{"model": "masked image model", "dataset": "aerial photos of the United States (SatlasPretrain)", "crop_scale_min": 0.7, "loss": "mse", "encoder_fused_qkv": true, "encoder_bias": "all", "encoder_qk_norm": true, "encoder_inner_norm": false, "encoder_width": 384, "decoder_layers": 2, "lr": 0.0044, "momentum": 0.85, "grad_clip": 3.0, "epochs": 24.3, "warmup_steps": 640}
Rows from block 3 of the encoder of a small masked image model, named by matrix and row number. Rows with one number belong to one neuron. Each number is 128 + 32 x the weight over its row's rms, rounded and kept within 0 to 255. All counts start at 0. Numbers have three digits each. After the name is the row's rms in percent of the matrix's.
After each neuron's rows are labels from the 100 images, of 14848, where the neuron reaches its highest value: "strongest on" is what is common among them. Only what is clearly more common there than usual is listed. The data: aerial photos of the United States (SatlasPretrain).
# fc1: MLP up (encoder.blocks.3.mlp.fc1.weight, 1536x384), inputs 288-335
# fc2: MLP down (encoder.blocks.3.mlp.fc2.weight, 384x1536, transposed), outputs 288-335

fc1.402 146:105135115187163091151129073166093154116151126166094111093167127095087046102136076119123116106121160113136141115151097130115177131143087075139115
fc2.402 127:123091140082142073090118140117170122231192138045136132151120045123120194178141119169143121100077137096165169134096150125155148111127146075123118
strongest on: building

fc1.424 042:104156100110157157092088155150165158135136133134114168138109087116146138063140150146151124135139153103147133179128136153145154060141175134112128
fc2.424 044:147079176103126112158162120158132116140088080061149150105146078126159126110111130102144074153121110124092134047174099081086107197168085107149154
strongest on: building

fc1.302 048:108100140104045132108124158076102071114063153107159155119131115109134158087109129103132123124126165151123111172105134122139122145101124186153109
fc2.302 052:069145152123169134129118138138133226096154117107103129169123086162159100120110131133161154133150060127088185146141115050116136101080152101035107
strongest on: building

fc1.667 132:146121125146155148135091154098145098113193180142159146107132085168118088120060157101065071040061094141129078192126105094148130177143148160122102
fc2.667 130:128127104112122137108146139096071127125145151120096127160138134073130144091151124084065148137114131163104137154106112109087123137132129069115120
strongest on: building

fc1.704 113:145087155132107148125140116137120066194107122117185164184124094083133114082118115165143148125128171139127120209142135088146134113073131154173159
fc2.704 121:145106113099064110149162127070146135093140118095088085099145160129074131148168178156166084132119069167175123074141087116124134121145135148145109
strongest on: building

fc1.472 094:140094188066146129088155166095094128110129118129158097141079102063085142153125115101106120130155142146118091094081120164127086119146093115144090
fc2.472 097:142175150150160109132102156143173098106112173119078143147179138179173055176166135109151137085100087152118160090151176081103187079115128148127148
strongest on: building

fc1.705 133:143114140128143130053106151143102172156182119108129060186117170145074116134041179144083097205089120147099153137180138100112175088075119090104162
fc2.705 139:176037196135120145100155129054150123101133109116104091072118109125168084161119089172099085110111116121130134162097141111162143150174125157176128
strongest on: building

fc1.97 081:109123128155099141100139117141132190187113100141153101173110090134176141170100105146133152142169111113151149125131084092169118169063118151098167
fc2.97 067:169132113074109137048163118122157161143061085148111098132094166145105075197136133095105169144133057147155143093118142130122158098086125184141171
strongest on: building

fc1.201 119:149084164072062164107177107135118142108125104134125106179079110116094112160074108027121108191141180121118129064072091118088150132140080132077139
fc2.201 131:104192151141178130121071101146091130132104174099095136092200168142122121126107118243197096141094146193083146081141149099097083113101131125128135
strongest on: building

fc1.40 178:160152146098154175109123101074150149141144150138079088123132152078093150147090069080206128118084138128104116125114121080121144136161093150131103
fc2.40 183:168154081144117104169140117160087146167140134088138147140097107128178113194133117096117138075163113095198143142102074080157144139080132100150118
strongest on: building

fc1.1 099:159054092162175132149121126161097096163142155115098107127165109139136155130161132089165146137127113171098165193068099061155151118066065099080141
fc2.1 106:076164075171203095154135118123088107133103139119140124123099115119127065092148105174139131103097164159119125088165097187147068129091134168107132
strongest on: building

fc1.104 097:143126072164142131098096143105148146179094139126066143161070104116143165095152077118138199156170159137103138063094141147146146090099136144131070
fc2.104 108:062130085149153126170106131101163120118129180106189121148100190108110142129076127081130114065060131118154114184126184080122139074102201075079174
strongest on: building

fc1.694 081:152167077128149122131086085134158148132155111134110094074138076146182104109157165148096145126122110154084154170148128161145127083119172184121139
fc2.694 087:160091088173092151130221126149107110148109161077124137126125073112114173137134147108137170181088101050134137072146090087150091094094120100139108
strongest on: building

fc1.631 156:062133106173150128153113085077131155117084125163160123118130147106113160133099100193127077095034135118069154123181142195137073131075163102115114
fc2.631 151:125126184109108105165180152120135125164126169126095153105128116151142149143076062098118141121186159162155121149139080151088170096105120160129130
strongest on: building

fc1.348 171:103175122110084161132141116166155119125135150067062080107148071160094138134137124119189157132103097143157077135107136122130139095149095110122059
fc2.348 168:169119113119149152191081114151144080098076039054153059095108177164040198134150117125111063035136069088149160129106090108104127107192132180110147
strongest on: building

fc1.438 139:053064129078124181142062138126175126074126139164156074156114132169161117077098151136091097162084156182081148176112151169120109094080098163107176
fc2.438 139:152118197120170129118164116154124143179130107112184149160165115121105197075116103111171106110185093081138102080155160180108046115112169092099131
strongest on: building

fc1.480 076:181107128100100154137141153130127071167095110103138141154138115108126195141174098104135066108174092108120174177106104136091123134150145147087201
fc2.480 076:116192117117180099123142169145122155072122191128125099099103136164096140141155124119150110160117204171105143159137184120106111169095097122109100
strongest on: building

fc1.360 069:173057092146159111103058092134092133098156133108156134143138152098126151126115107161126122100156140108134149131123114133198199164148116135083067
fc2.360 072:094125165119099137135132117141151167161147165099094136150113082062189131166108121086095108151119213115075169153074152150114064076111138173082159
strongest on: building

fc1.147 096:079142168103145142128102167157166168114144120141114161096157099155099079182161158095167111139131097142089125123138135174065099116097096057137055
fc2.147 092:219158120146122130109112154110159083123068136181116175150099116148150189140153183169098191122129175080206097097146185119139168122159203078148090
strongest on: building

fc1.731 071:150130142158140171174143128105068175074062138138122173117100091168079155060088140140143131140162145177075103112117147171112111157155148134139177
fc2.731 081:110151141099111141125140142109210119139149087152135211101124063164118106130136127184108106172111118102105069156101156142112182107116139119125127
strongest on: crop field

fc1.405 087:111140165160117087104129113140150126178081151140149143200173096054177166152113152177108135047108130153100143109163115135088152215118121137176124
fc2.405 083:162115195141146175110150116108104131110202128133088134098123125159078122082126120147139079108160098110147068144074155090090094148173155150102135
strongest on: building

fc1.358 091:122129196090155139089162092146133127135093144145156130138145090100109130162092204126115123111186193091176111086087126148133061056166130105168153
fc2.358 103:152152147110090107116071121103081150161111140119147142087121085118162109138148116128161134128159094188089142174101092082136160138117135130074108
strongest on: building

fc1.478 023:097110149137156145131098086109174131099112131154144104130159133135136194145148099136129162097146182154158111131164123115107189149167147138121171
fc2.478 026:155128114085110085120148155169124130119097093140130118139131151143111056110145053153109133107093079110148136095134159130128104120150111188123086
strongest on: crop field

fc1.193 092:142104103145197078118111127116109193128161073140117094155109089125126101148135164137129116178159095101145096138101159141165180200080084119096143
fc2.193 098:067172189125102115117140153085180092106091077105102127122121137162094137148103159114137118136105132165099062100126154117120042121153137142157174
strongest on: crop field

fc1.222 114:131146104158094161071151110149089123117156174125129145159091081098122143208158075139097169126135099130154089139161149049171040157089119185103200
fc2.222 129:078104118094114148104169142129210112133144138111085141108137073153116161113138129106171039162179105122111107105151175123114126117097134154157145
strongest on: crop field

fc1.629 077:173097209109126112102109130154095122118127093118094069091109144076130152137126128125109106096123068093176133139091188127158131148191160077135083
fc2.629 081:057134123122145133124072159142163110179136175164182164160216091103143086171112103109147130177109180136070143172062091123080183093131122121099202
strongest on: building

fc1.473 164:173086154065114160115103168193135106186168132180123170172127106113107078095130079146226113069132139103101176142115124110178134083135077175110101
fc2.473 150:140147107145146116086071142095206101105099103125171148092145121124101162176110175096111157130156166199151125057119139103119106106106125134116134
strongest on: building

fc1.276 035:114143143068159142131114159127167122082111108097161168106138164129143128154153105118157144112120195128087146098133105112136122145097095206055078
fc2.276 033:143146251077112136184157148171108150154108162173130142130148070102096166169142142149113141076079120142109085168141105111102139093109109093111117
strongest on: building

fc1.427 070:087117161141125085094120079154077159187110130108118195106101116149137125092107148138156105106134181135162141099159102104107122123124144133089067
fc2.427 066:083143093104196136151105118085182134143075162147120129133098135124200103171148084115139165144103113150077082106086125161091119084145118177148131
strongest on: building

fc1.523 038:158197126121145099084157146121072082134149145106191154191181111151151133087138163169126119123096173111154141134139167089081112127096089148156125
fc2.523 037:190093103164151140096118111087156138110162068126078184116212181119081101165118088109117180093171101150143134201049047128139174094166149122071139
strongest on: building

fc1.281 129:164143143093117146211168093135102138098089113099112098095117174094092118122125092129154139095091063131104135067116090133134125145147138130109111
fc2.281 157:121133145171111150184073122102193063111143177180110123088111067100120139128109142118073143159162103128136112151114159119109149127177141155117138
strongest on: crop field

fc1.674 093:115134123143192123137133108159168102148087120133139124124095162148118188144145132129109150135072146174174173164107099115148112172183151141136154
fc2.674 098:148159163146156160163148144136082118109150116137162074156111103150118062113177113136173090121200129139119072134142116119087139123145133144099128
strongest on: building

fc1.552 089:124204131117108116104163148137114154165136161151132140107136020072193112153074199141141133113160084124172129158171127173123172156118172099093146
fc2.552 088:109123215095186124106124125113107096148146164185162144155096126142073150092131141126102101118096125119124165103162153162138155151126116156154126
strongest on: building

fc1.602 038:154104205077109081100098131109141118096117132124089109173128127124099105112107162074131186045150162113108153091119181145123112125143175138193071
fc2.602 040:101120202135153116122133131063146136086115168100146140128135165155135129181116029172204106156140083145138137133134127121145140173133099089109149
strongest on: building

fc1.486 122:140141031154137150088143152124131076108116095131206133124089104135121162115145150105098146107076117117115076094122143198159129091121121148180157
fc2.486 127:105125062153101087103164139145149126120105135149128140089135107115180161110143143162128092103100120140227147214146086103112111101126096144113132
strongest on: building

fc1.173 050:094140077144142129051108135080149104118138152137070101096142099170147140104153192201162097161113126106147157146136103154148128137114132144117133
fc2.173 052:104100102144122108096098129142136153173130186093178119098150176062097111147084168086099139099075144122085130064099077172156144126146151130118109
strongest on: building

fc1.6 172:127125117119148116128147093165052118155149087100125096125163117150078171115140108104152147135123103083182080128108120126099082133128103087152136
fc2.6 153:094117161162086071149152116131140073142106153091164158176083085132104139096170156144130110076116079153136136118088154136113069107080137113138154
strongest on: building

fc1.510 088:137114138177099135134112113111157158104079149157098152085148086134123123191140099099136150137177129165110052150140156211141095103130088185143156
fc2.510 105:133101147136152119100061141066172094148137073168153138148112154156107180123141154132143051151128097063067075096072120114104122197070135115157193
strongest on: crop field

fc1.625 093:101101141118061112081130140167099149137109158165104101107100100121184136158111115139145134142137094139146122143126144075111181190158179153128086
fc2.625 103:136174071089201153154086144105125182076165108083205102117181159110088128143144049148143172088095129091072128185082130096131125123154128112123147
strongest on: building

fc1.313 054:103144069122175153094160093118155068135148145083101120132115126162153228138150161141137133122117170146124140134117118152110181084104153071129103
fc2.313 060:116126102073139086145124145132084159155114128191129170109162132084155030090116113148102119119101104197140101199083103144136120136131132139133156
strongest on: building

fc1.653 033:114170138139112087141194172129098093147111107134156129091145150120082109150070138093155112082138135135079013106155125108137187127143093160178162
fc2.653 034:149128128106098121165042111082184121146185101152084144149136088061055168081173128117083194161116111088135154131120118118160108152173104107081148
strongest on: building

fc1.225 055:076047117141129158131087105129066159155129126165086181174097091097128103140111100092110084128142131132105113179075104124157139134146132131157125
fc2.225 056:212133109134116132152137091049169091163095096072174129075146112241143125075098087123147118146145162139135127094184156174086108079135128164130113
strongest on: building

fc1.43 115:106145086156120043127158158129107179114116142016115157100143070100155116110117129182107188081111099157158094077123116148079128099064112105123147
fc2.43 118:202092139133124054146126127103116072145165175148162149146110169129155129124100117146168099157194094170173153124133114175101109122132093153151148
strongest on: building

fc1.645 173:099096163079111133087114139117100073121077162137129173101105077148110112159129140115152145072092150130151126175154168164125034167159244156100129
fc2.645 153:163128135179177114105120138139144114125142092132164102125114147099133181090141165171137135075196096092101119099149096119117144136105132128203109
strongest on: building

fc1.176 146:113126105106149149138145132102207136138152179141139158140102137165123154145135113095148113135095085106156177088172102160186072190158142104096098
fc2.176 143:110170089088085118099085076118149119136110205152129198145140138140130069167078141123135163191134129083163090087090123093186129120133146088108142
strongest on: building

fc1.15 089:120116079088034135092086185111098103142160121117121132102093140144086097171134134065109115139117136163151120122130113173142135096090135130115124
fc2.15 105:143116111138202131146127127097112141161094128064141172115145064160158144088075161198138133134117108116129101146139103083109122133106143088124176
strongest on: building

fc1.140 041:136125145182151120166138131122108147147090095161136121145142129118134148103142085122109154108141137146123113124168132134118129135159152146075109
fc2.140 043:193154126066084158120104140125145132079065096121125155135056119151114097168075009112072134095111088140123144091166119142113121149150136157152144
strongest on: crop field

fc1.605 053:128163121168049084126098121132116067061155147153086097102139092143168201171203107105117116099179125093131060162080131109138147095113075138141114
fc2.605 059:118141094144134118120194126201149181207114114122171146150144228132145098054127125133118133121092173146128203134119120164142099131161149131109116
strongest on: building

fc1.136 115:145093098105066159189097125147157131194100134145094050099181110113140115110129059132125151112093092128030174193160169137130158128119103093095150
fc2.136 099:109089102124099115142162138115113103114111109100106183119144083100136092096130130165148195081216165106069132180132081145103129038109097105108135
strongest on: crop field

fc1.108 107:108142142112072164114097100189100177125066100159108146132155160110133103122202117150117144146089164141149103093150157127162170119171086105108127
fc2.108 100:160154111117128132150112142111182161181157095086085122083166049130152107125122149092181118135119128114150142049143158108123096088165111109142143
strongest on: building

fc1.202 187:082128139140118083122196159161111125076139124027138138086023122105070072199102123189152141184118109102151110105134129167136173097179160149157050
fc2.202 175:158083119118102062162097163089108145145171187158150122113080174156192161146132123148139124140146190152169142051151108105107101134109131148104110
strongest on: building

fc1.433 042:182128096080127169116131086129132076121100198130132146135155036155184118131166147093129123101109124120127142134226142138113170121126167171114177
fc2.433 041:147119155129142140094095123120083127127151099174095161100133160139150128119122132125129123127129158138106157132104125098175128190096121082144129
strongest on: building

fc1.352 172:104128132101062157125150134177120138200178140117157152150088116204081083059177155107069124084069077146109153113193122130109116140129145133112122
fc2.352 154:102105126138138150098086159075086126118092172127098111125093091159130116181099124112170085161177173131131109139079177183143150152127083097133130
strongest on: building

fc1.101 033:180135093138145117138101133115122152134189116147119121139158152093110099051119122128114105100174120159108094152128155146185096103096115099130125
fc2.101 025:144207098130154190167110105067205136140102103173134112151117083121101119118152041165129140127138103132172139148114149103162117124123102116174108
strongest on: crop field

fc1.335 106:128110116101184145144069140119153125209108134077082197088164059120105136104138099106097104115187114147117099156124158083145111087136143119122177
fc2.335 105:117081147197145156145144136054139102102112131186155096106148176147131081132129159121168068204170092175108119148162146110151116158136129151137155
strongest on: building

fc1.132 118:158162118167063141148098149064081138085158096106172133135127106172156136091121113125126121129121154105084064215153096075125130196156143072164114
fc2.132 136:144113133145171089154164131115111087119149158159146200167099121137157126176110103060060128114153109182138139121086169150131089136134139184126167
strongest on: building

fc1.463 093:095100166098136138113129151117160117141129146095068141163075120158130139117134100154158132120097097122182231171081134054150085132188113142140107
fc2.463 100:158196170158074103128120114121130141066176145143160090153207085108126050142044114130112137163124162182070123060143091175170186112089142101116130
strongest on: building