Weights of a small masked image model.
Training: 12900 steps, batches of 384.
Rows from block 2 of the encoder of a small masked image model, named by matrix and row number. Rows with one number belong to one neuron. Each number is 500 + 40 x the weight over its row's rms, rounded and kept within 0 to 999. All counts start at 0. Numbers have three digits each.
After each neuron's rows are labels from the 100 images, of 14848, where the neuron reaches its highest value: "lies over" is the class under the peak. Only what is clearly more common there than usual is listed. The data: aerial photos of the United States (SatlasPretrain).
# fc1: MLP up (encoder.blocks.2.mlp.fc1.weight, 1536x384), inputs 288-383
# fc2: MLP down (encoder.blocks.2.mlp.fc2.weight, 384x1536, transposed), outputs 288-383

fc1.111:521491537481538579524474508492496485533512444544498533510505555503502536494512531529547566501440415494461458458495467524534530462468496457585516521554458540470503489522530486510517518578555510453571514539594495500427495555517575473493509524535514516555435472494549540550459523483520585446
fc2.111:520440511404572464532524524563573492519438507548476484547529486516432507471484459537510539381505492499524557507487494504511510494572483466405503523515495514598458411560466465483524471490466463505506514507501477502473502473518502512511501583532524473510504456581517456517533468558525462555
lies over: building

fc1.143:497498508434491541468489479485577536512489484503484507457507493488450495557487517470572470462468484526536492492507467488439452544399429502516474468511559472474401552540497445464463474507565537499514506512517538497510477463495494520546490479591505482478507412476551519495476545419461516488
fc2.143:517510538479432475604464425560589425509492463490441505487546459521566553482462531487537485426497542459488518462465467443552528441521495493529487480565511528551409558455449482525489541541533571463534520458537550439459481523466457438496527494448496520458486524560486526476574577561540475510
lies over: building

fc1.43:479428522454509528534489573472520603520495549523438550474504459499535448466529540455489470528575525482536479510546445466558519527501524497475595519445479512524446535459443451533564544548496511531461426505547521538466486448493513479473468509508455510515551546453540469422504536504540550451
fc2.43:512496541490489501489485496470569388552501479568449470520492486489491564507489490454495524485490572494475520463483528470465536433532502487445517465481497445504511528513508492484587470516450581502525551503505514483500559522526493509510496520487500462575409404457487489478450467454423509527
lies over: crop field

fc1.587:464500468472524458443426518509467579577470519542484530445516408497465495565498505444481555522582504609493512496452521527542495448503448452412488529480532463574519480532454531479598514414456427469541495479456563519472487497463520521497458408552470461510517498500502515525587553507508533497
fc2.587:427478466511467478497466488516575425509503507418503505448514523532519498524481545445525515554551465498482492488534368486521494451461555449592497514498506457460524514480520490461541451556428499493514474545570525554481565507509492540488501507491492494569508516510476447391562476502511444508
lies over: building

fc1.81:468458436463465623505521531506502493480470452515500453483467527522602502540425472525477546548476469393463511463528549514495477553500528501434545458482512530530502472462489477485474560493525489511505531415528438460498479429520587467441497557505534573499534427569522511537484480455461506507
fc2.81:595489485405541463492481557520485458566518516515457510518559479487502501501517518548520470502451545556507493532499512457489499491443516474578477507535495565464515478500504509493495444479512429522561471546520545550505505550447430547564570461516541495494443398515500432417476463554456477392
lies over: building

fc1.523:506453458557543494533503441521436482536484489480474540470406466509509503545514537586528483509505504501535461438467452545466498425514527524489477515491451515484521508508507507500479440531530573507530516498460540490469504506479569473582511556494473397429469524496503544449523502559460418551
fc2.523:483493457537467486503441478511468536463460452485467550438526543518416497529422519505579508437478543487488515518526520538503526513456564486451516509541518486519572465449496555466426424440494545532522472456504442467513569432495523529517463561480435475509508493603514466534598590529478462486
lies over: building

fc1.25:501494485488553481552512457503497459561569501565476516514548471480565461516531532499536505520556481485517470504493508475443521530436411470486488574529516500430500579526476552544465554509442505433516521536447483467468500478498548526499499520536521456480524416496516513512567462456535548553
fc2.25:545520504494525521481481575466507507372439493452470486517441553579479533481497495521486536515421505450548543464505474553531511586500490468522449463470528453508497500503555537566463412407550563540445523478454473466444506538411504477498549492487541517569524494514475492525456642525504462533
lies over: building

fc1.163:481464462468446559456505552539561444499520478456484457460451528454468410542403501502485574502523447541592509551497444506528523556438451490493510430533490446454485527515587434452564474440458541523544549424448544554466480568517549495429528489528452475500586507467508549551478529481457438465
fc2.163:465527450557485439513446493501582496454421486480488548526502472522451451584571513451455480520499529475465514526505454498474503522495504476525493500586522517488461502545466507518517442532577460542539426609561436440473467418510536509557506536510557484465530499496501411406504522454501453430
lies over: building

fc1.334:571477521568510610410471481509501479444513502540513495501440462470497515558501578465503554479462432534476484478495466546477521554527442501507474521482408473572505464547415500484424465560576498507534507494514549508479485505531479501528514602472516466519518540491483539501476511486492481472
fc2.334:510482536379523570525460534495530475509416531523482517495614480579422530446541464517490525427534421579526478498573446524469444508496512494481485483544470470497518472516499503470480519484557525472490548417543413448479507542495503431465500470482453557505556500537555479415501458455532472437
lies over: building

fc1.671:562454480513473471486505561535559493553560442530439506493564441539521493535502525434443473472540428521516484482499491516501459477511446523587474500508475429453487499552436494409527506516501489509508451602526494589518516525544521477497470490597505523499524471557511467567483485505459501555
fc2.671:489512462489525508493407421451519471495532466516523490421491500471487471509512559527555460505511485401483569465459465495533494432497508540481536482551491495539522497490468524577533438527471450522443561465471506518428509435545513434448493511547504500522469524526514491553506540559535494543
lies over: building

fc1.563:502569508500458491478486548548446513450515477560488534441532443523453472427512498497561523551508610438455449549520437541531506402490525485524546528512438516446440598483514542489515467538537461558435465489503537444431498519542497502498530580458422547543526543504530502538474563555469500490
fc2.563:464433506492527509567432438569544414553473433564479551439551437545495605546499462495547502431481490493493567516529458528554515433540490564475405527451474516434492493519468473553471439492518525545486564449485519472499475440469553487475485527523488550495530482491536595504558502481547458542
lies over: building

fc1.2:564489566485460529488509474503562561528513467551531538429531524507477465553509534560473465510482520511502513492430511553444486441564478540530511464509514488456430436561462510456414500482528534531421457526497525539549489470511479499520467507568487549525527502535588544489510534500601489391
fc2.2:598519503499477541550476496525491468538418485466434507488549481479508522594485438484475475511510496486485476534471521409587540480513499518467518566570526467529507496541530436527541516499508561481499553455490525482513482524482465538582517501483483471486398485539505497545448469498494532511
lies over: building

fc1.766:543582550551545459425558575484476420499503468529456421511507435493482501507478510495505483495494491490509483482513519516497461507509460463443420546474479424470484537494513547484476469435482480383463462557502456507453476530537467476473554465478457546527501506475490523516574551513530528470
fc2.766:489516490509532519565384474529517506526456426491475553513512570569489524453560522473619527520536569561503479424454467497494544455418509495486511479495510492482484525499488478554503376571501456527468508482506507447520504470462518566461485533440524554463468549502429446511547518532481489512
lies over: building

fc1.15:504468503501493444540463500541481557466555507493534581485424496493500527477528473519519482479546589503369470561485454479491501561504508513447489506497493486498575457493508539459559505487482477423502494435480494528474470459524507514467592547465497539521541481466533527485550522494427521512
fc2.15:483398421519524489559436484522428462498494509494530468440490502495465420500496474548446502505450465513619483473508446487527495473477430470544582552448500464527538534512514463434505467471498482511498430522488486480568478550503504464495464516488482465434395501515423512540468467478528509529
lies over: building

fc1.27:528485509536407482475557548486530514534535533565495489566518438516465394451479532514507546486522493506508480503521488516535459520524427436536497518557539420483444545514492533573540467460572488544508489518526534472470505497540533473469499590470521464543534468538450581483477506538522468496
fc2.27:458490472530433496441387524495607526460517485558467565572416559569487500485505539492426515544524499507536587521479493486557489512561536530515427551461502455470493452540503519537481471458481477444470522523496548474526466490556493491473430591549421513476569478478459476507537530523567462506
lies over: building

fc1.629:541488526491516540554515583502478483521556438533484513506548465536512603527533509542507497533553476523452500540520441457521463508438432459444501448571519533537527483518501539490501508556438481476456488458498488505497468655509514492527514499551541520528524449459570545502516497508509513490
fc2.629:519522499448508464509482459500520533484443506475498428478474491478490514477492498536500511423540511487552542479483529483529538488563482468506470461545500487479486524463566478475572478530499542496561455555512444482455511434535523475455559552448539471510445511553427390434483534517517433533
lies over: building

fc1.638:556470482499558554451531426476611541553547516431466490563490440495539475526552535554474492510428427583492502525479475487514541522449537501551545390489513516549540502461472475534421506483541480513420426557487509515511410485575426540529533497506470438511478503534469519458482561479465456532
fc2.638:486531475495555525502521468480461509496446481499507493508476505475514504476430466528557526430506515478580579459473491504544514534540442480506526484448482567499506508605560477435503451495521504516519547484442486559486536512399451479548404418483569523420581521526525429468606469423462486544
lies over: building

fc1.343:454441542505479487525535475511443469520498517513575500458466557481537435491525441532456584535524468483490489466482547554540448503481502514453519551560484521477473436451556470491486500558473440476489448539474501496463495533512537485486454472506501515539503474517519458514532487492437420494
fc2.343:474443519533473556549455603505562508474472485544451504473468498500515581500510530463463529486518488470493554550534502468460511483482505484416483513544505480488487458478481497536502540491427515552509461462565502460524472439576467469504555562514476528529482481456537526455528393504532580493
lies over: crop field

fc1.736:473557431556499507411486518530479576477490481544481496517443492535441473538538516505514551534465417548514501508538500523462485451549545471513485440526515528571549458465500580530528528452462532480513482455504558500460481616472587480447554500557402395508556455486539558485468568492499553499
fc2.736:457511496411453388526473442501556481568490506426432471484523501502528514540445533494550502503535498486492419486447488481515540421509550513463543510572491487478499470540503455488540449563458507492526546577548556537525537523506542493442547524475535509482434538544503457483530471516543513504
lies over: building

fc1.738:508480464519520552467570503469475599503355552593519496528526535585563551544465442462456516516566585501518569472559430534502465471489535536524562530591531511513537511565533483540446446574551535609492420498539494465556484503561533478514462524496477513515564469527555517527560463515442520450
fc2.738:448456496518524467456468467525570436473535507466486474509493528500574469480529493523553533497454477536476498606521496477540506501459525481435487553556519465539412449483552507582526482483385501500432522516490513536494537463539461466482469557507533524513470544501426510513563484511443485528
lies over: crop field

fc1.600:496467453423529490481494487487491521567469531508531479463451469492520461508491439474497463544508506507506531556548522600478530512478482479511493502452466508512523441531543456501465579550514462490519528452481463468485531468478538583491519508512532523510573479459507445493422519458477470534
fc2.600:550542489442443623480510480505555541394478524524475521503498575462555475507584499435548607545557515504558483502495506441527557455482459507444457482491531523471494498456425456535547497507444527523451450575513511519494510572559493420444589523521504452486473507503507517513609427529570497478
lies over: building

fc1.425:509506486532497546463510462457511460430488539513511494494487472503534517484497507493533491488525514524479504527525472507498450528515525523552452507520496516487524472532538485476539511568511466533504503486621561534537506537529513509493518493500493531495517445520498508497506470567527499579
fc2.425:523543509476494558480479483463496484534490530449485474523444503619464437405435449576547493503449580483477515528505512539517452577528426522538452499479502452497558525530550537545534540503539539481489484583518508522520531526511556477443499471518467531433510516504566500443482555468517494553
lies over: crop field

fc1.478:413499493535531444540512548422484539441494491486547478594476407528482514606477538554451469493443486470474549490532546460508516563490556472445521478525499468508580508491420421550475482494481551502519467546509552533553539532507527566472519563495480487460494547519530488439535497493414530441
fc2.478:516459473505498483572520456472449539426529479496490515513505478527541531568522484470502459401549546516507467457465504485561467521519578507477532415546477481557495516484504559552487458524469419431533572505482505384454517502482480450480510511473542509493492457587523548543495578499563450502
lies over: building

fc1.459:514433477480479482488483485513444535499547521515496485500482553466462465493506457482474549479496483519469513511531592479548464504497496422526527463568482552497520500514564449510556480468478496484476414488533465535544549530550544514513560450474561464521540452532488594516485475528468486513
fc2.459:503502495512497516483488548503484538479495417548453529511461496472563499457554424504519461442475484561531444463527540532543471495452524458493500471490490430591501528512514447427501476531481441419430500502468460449457501540413518557426459501484542453440526479498425509468527545521479513539
lies over: crop field

fc1.640:487445513507515513518480488603496523461536551565519471541520503458496593467426474519523454539484508460569484491514462507425494410502480497494474528504496425465513587504481537497516467467432507472485512455449503485499520534487536463423448437501469501590471506584536542462560509497517550515
fc2.640:538514545500489475479487528472481509502459480457398563556502542530482521511547523466540590500515462505517472526540557536476535538521487603428599474481493534482546485456510516468444486560540491496507475487557554510535539531533509551513491583592538545565513517437505457551430433541527543466
lies over: building

fc1.136:482539520554527531430473396549506465510512563548477577492441367534520444556498576503492495546454533560508513478576508501512500499520462496460475468487582492457530507511499488448501446490444481540539532454506509523504529501547522522453459550529436424487495520487482470503527503481489523459
fc2.136:520525480511436446539428542482504519482474512514520474529501520519530563550509516576485530492485470425505468538457538520586494441498429497523512542467470506525456463496480480514522484508436512437520411530453506528454438476497477495499503525506510532505516466496520517453518533569456417555
lies over: building

fc1.636:529480457450445547456524533503481516476468515541482533489454559463521465485465504484535513527438542569529478569465449577458520570487510568453531501495460542495490477477498483555505556569533527511475557458447505510415493517510537582455552535531524583519475485519464523519450559464488527502
fc2.636:415541488461548469515480445537524526530476494518495441459416476522423510484518512495511522469484488435488509503505506426522389489413504430471533439539494490479540505592505517497547503472414516527521499502457533457478481466532474496464501483454450450359438502490492463493524533460473530495
lies over: building

fc1.413:508522406520494497527548478469420545460441531539498485473507434450476522507499492487543483519438561427460505505558502590496489550437525533487550566502517512544542512553471460433508512479548482549517559471478449416490536413577497479515471419493543419559492548528601534440517507493494518469
fc2.413:440442540512528543522533554520478480520491405461472463463476513543533519473524515540487458550539518540526566487493499526486411456420519510482445473438508424406512501501461469499474469479513488519556500435482514516497502571474445462506442546484444438534499513478465498468463465539515523517
lies over: building

fc1.620:510470494512513526486454539485487536472483496569474453529490468566558559547506546497481547441555551418471520500500495447476473518474418475522473481516501523433425549490549442483510503404525447526489488482507489506481573514475523546576518516533513487519583530545574460517498545537455510518
fc2.620:507535476492546484466475507591527419487550504435470544493575498448511457471542494448525465491451493451459416492549484480489506491490458526536534447508484502515473514475514506469476439517558514502505426524521548525445481522497477461490532497530511516407469492558461455449513471578561475493
lies over: building

fc1.404:516498521472445443524415577520495425524527533517479500524519466510513444403504448494536497517517458486469556500532494449552524472515471472530446429497582447515507564515512563534552437496505440528493486456508458462489528560467489498465504446536497522528455460450440472473503480494569552568
fc2.404:536519427502478502471456556495503550493467450555512494494522494523485501488471482472539500464527589460512480524495491430469477502497496446527478490503486503503481420474451443537513518519546507462506553527401577467540434556405499540450508513454565488485467459522547535558518512519511530506
lies over: building

fc1.336:498500455543473480523539531450444514448464517537571445565471508463441466487461585488517523553516483443509487491501506487490541510467473445453543455499486560488470520485537447510530514486548501505465442537496453477520527450480522510553480493574509540410476446444519552552480552503532529546
fc2.336:484527543478494443534455504470641463460520485540482561573544435509432491562483433514504516500495521526486505489472474545520544513479477550511473556527513453499473477496560516505566548490521515522525497498441527545542527451523471535511410452463497429472486492590468473505515495514524501494
lies over: crop field

fc1.113:520489519523446531519493489571510552520492472496539553386509432454472510513537484560460471480480507455537536522520509441492500509482543538522480504524485480517543489484528449528500495554523525442490457487455564459475540637508559505532524521524547438471465480454466550485446518433516450501
fc2.113:487527513455548525534493480489537501505491476518526450481531511432485485558449488478562484495519498529460505522471507533523490459443536475465543481453502541514426544536589524497562476532538596503499517427507450599461449439421493531532519497471494531531488502464487499525543530514546503514
lies over: building

fc1.249:498468578459438515527497445501537425560485522459553495551539493452515496523538495451450467580508490462485524523496466558463458497514481540564587545477499425481540467442562501522546476463499515516545456502440515418472498506476471469574427557620513499525498461473484489473510506454457469532
fc2.249:463472472468555517526527524424498480421549536531493509465428525445490549477463523461532481455452482525510464515556488451406522431473470508460464475507487539470438469498471465504491525489430563573510493443473465465531553475529544493463486567530421532488492452537416564465493438479553523458
lies over: crop field

fc1.198:567460512475525450479538498465462593477527560589523468510514478492484494506470493519418480542519481454520512478530479524462525515482480526590453449519545483561525504485472394479509532449498472504527486462474462434523501486443525590563468449436499535494473560521503498488469479440430513513
fc2.198:501527485509495510525459511534464504566539469528594496561534497583462541484498553528426551519522494396437445507549518531540557509453546493469482525435496618485578519530525464550562482556488514445516544526510481455527552434506443568470546470503526474503515457514478533483426526521499475467
lies over: building

fc1.674:468473490455531537471502474441521508531508375504464470492436534521393478501441515500494503436521471499551452420526443486528465491531493504495478523449490587533448547475448443518558434492429475517539509521502486421451471536482460546491534472469548557483449564527510485541482508483494487441
fc2.674:464552503496535440456495533482478482521565516492525436523517528580476484444500500557437526443539524550502539456526431517550534525431558543552501478515489491501405564541534464439548499495488494513497504516512471504475507457532525439534585528601535449523477440531465498465468531574455519473
lies over: building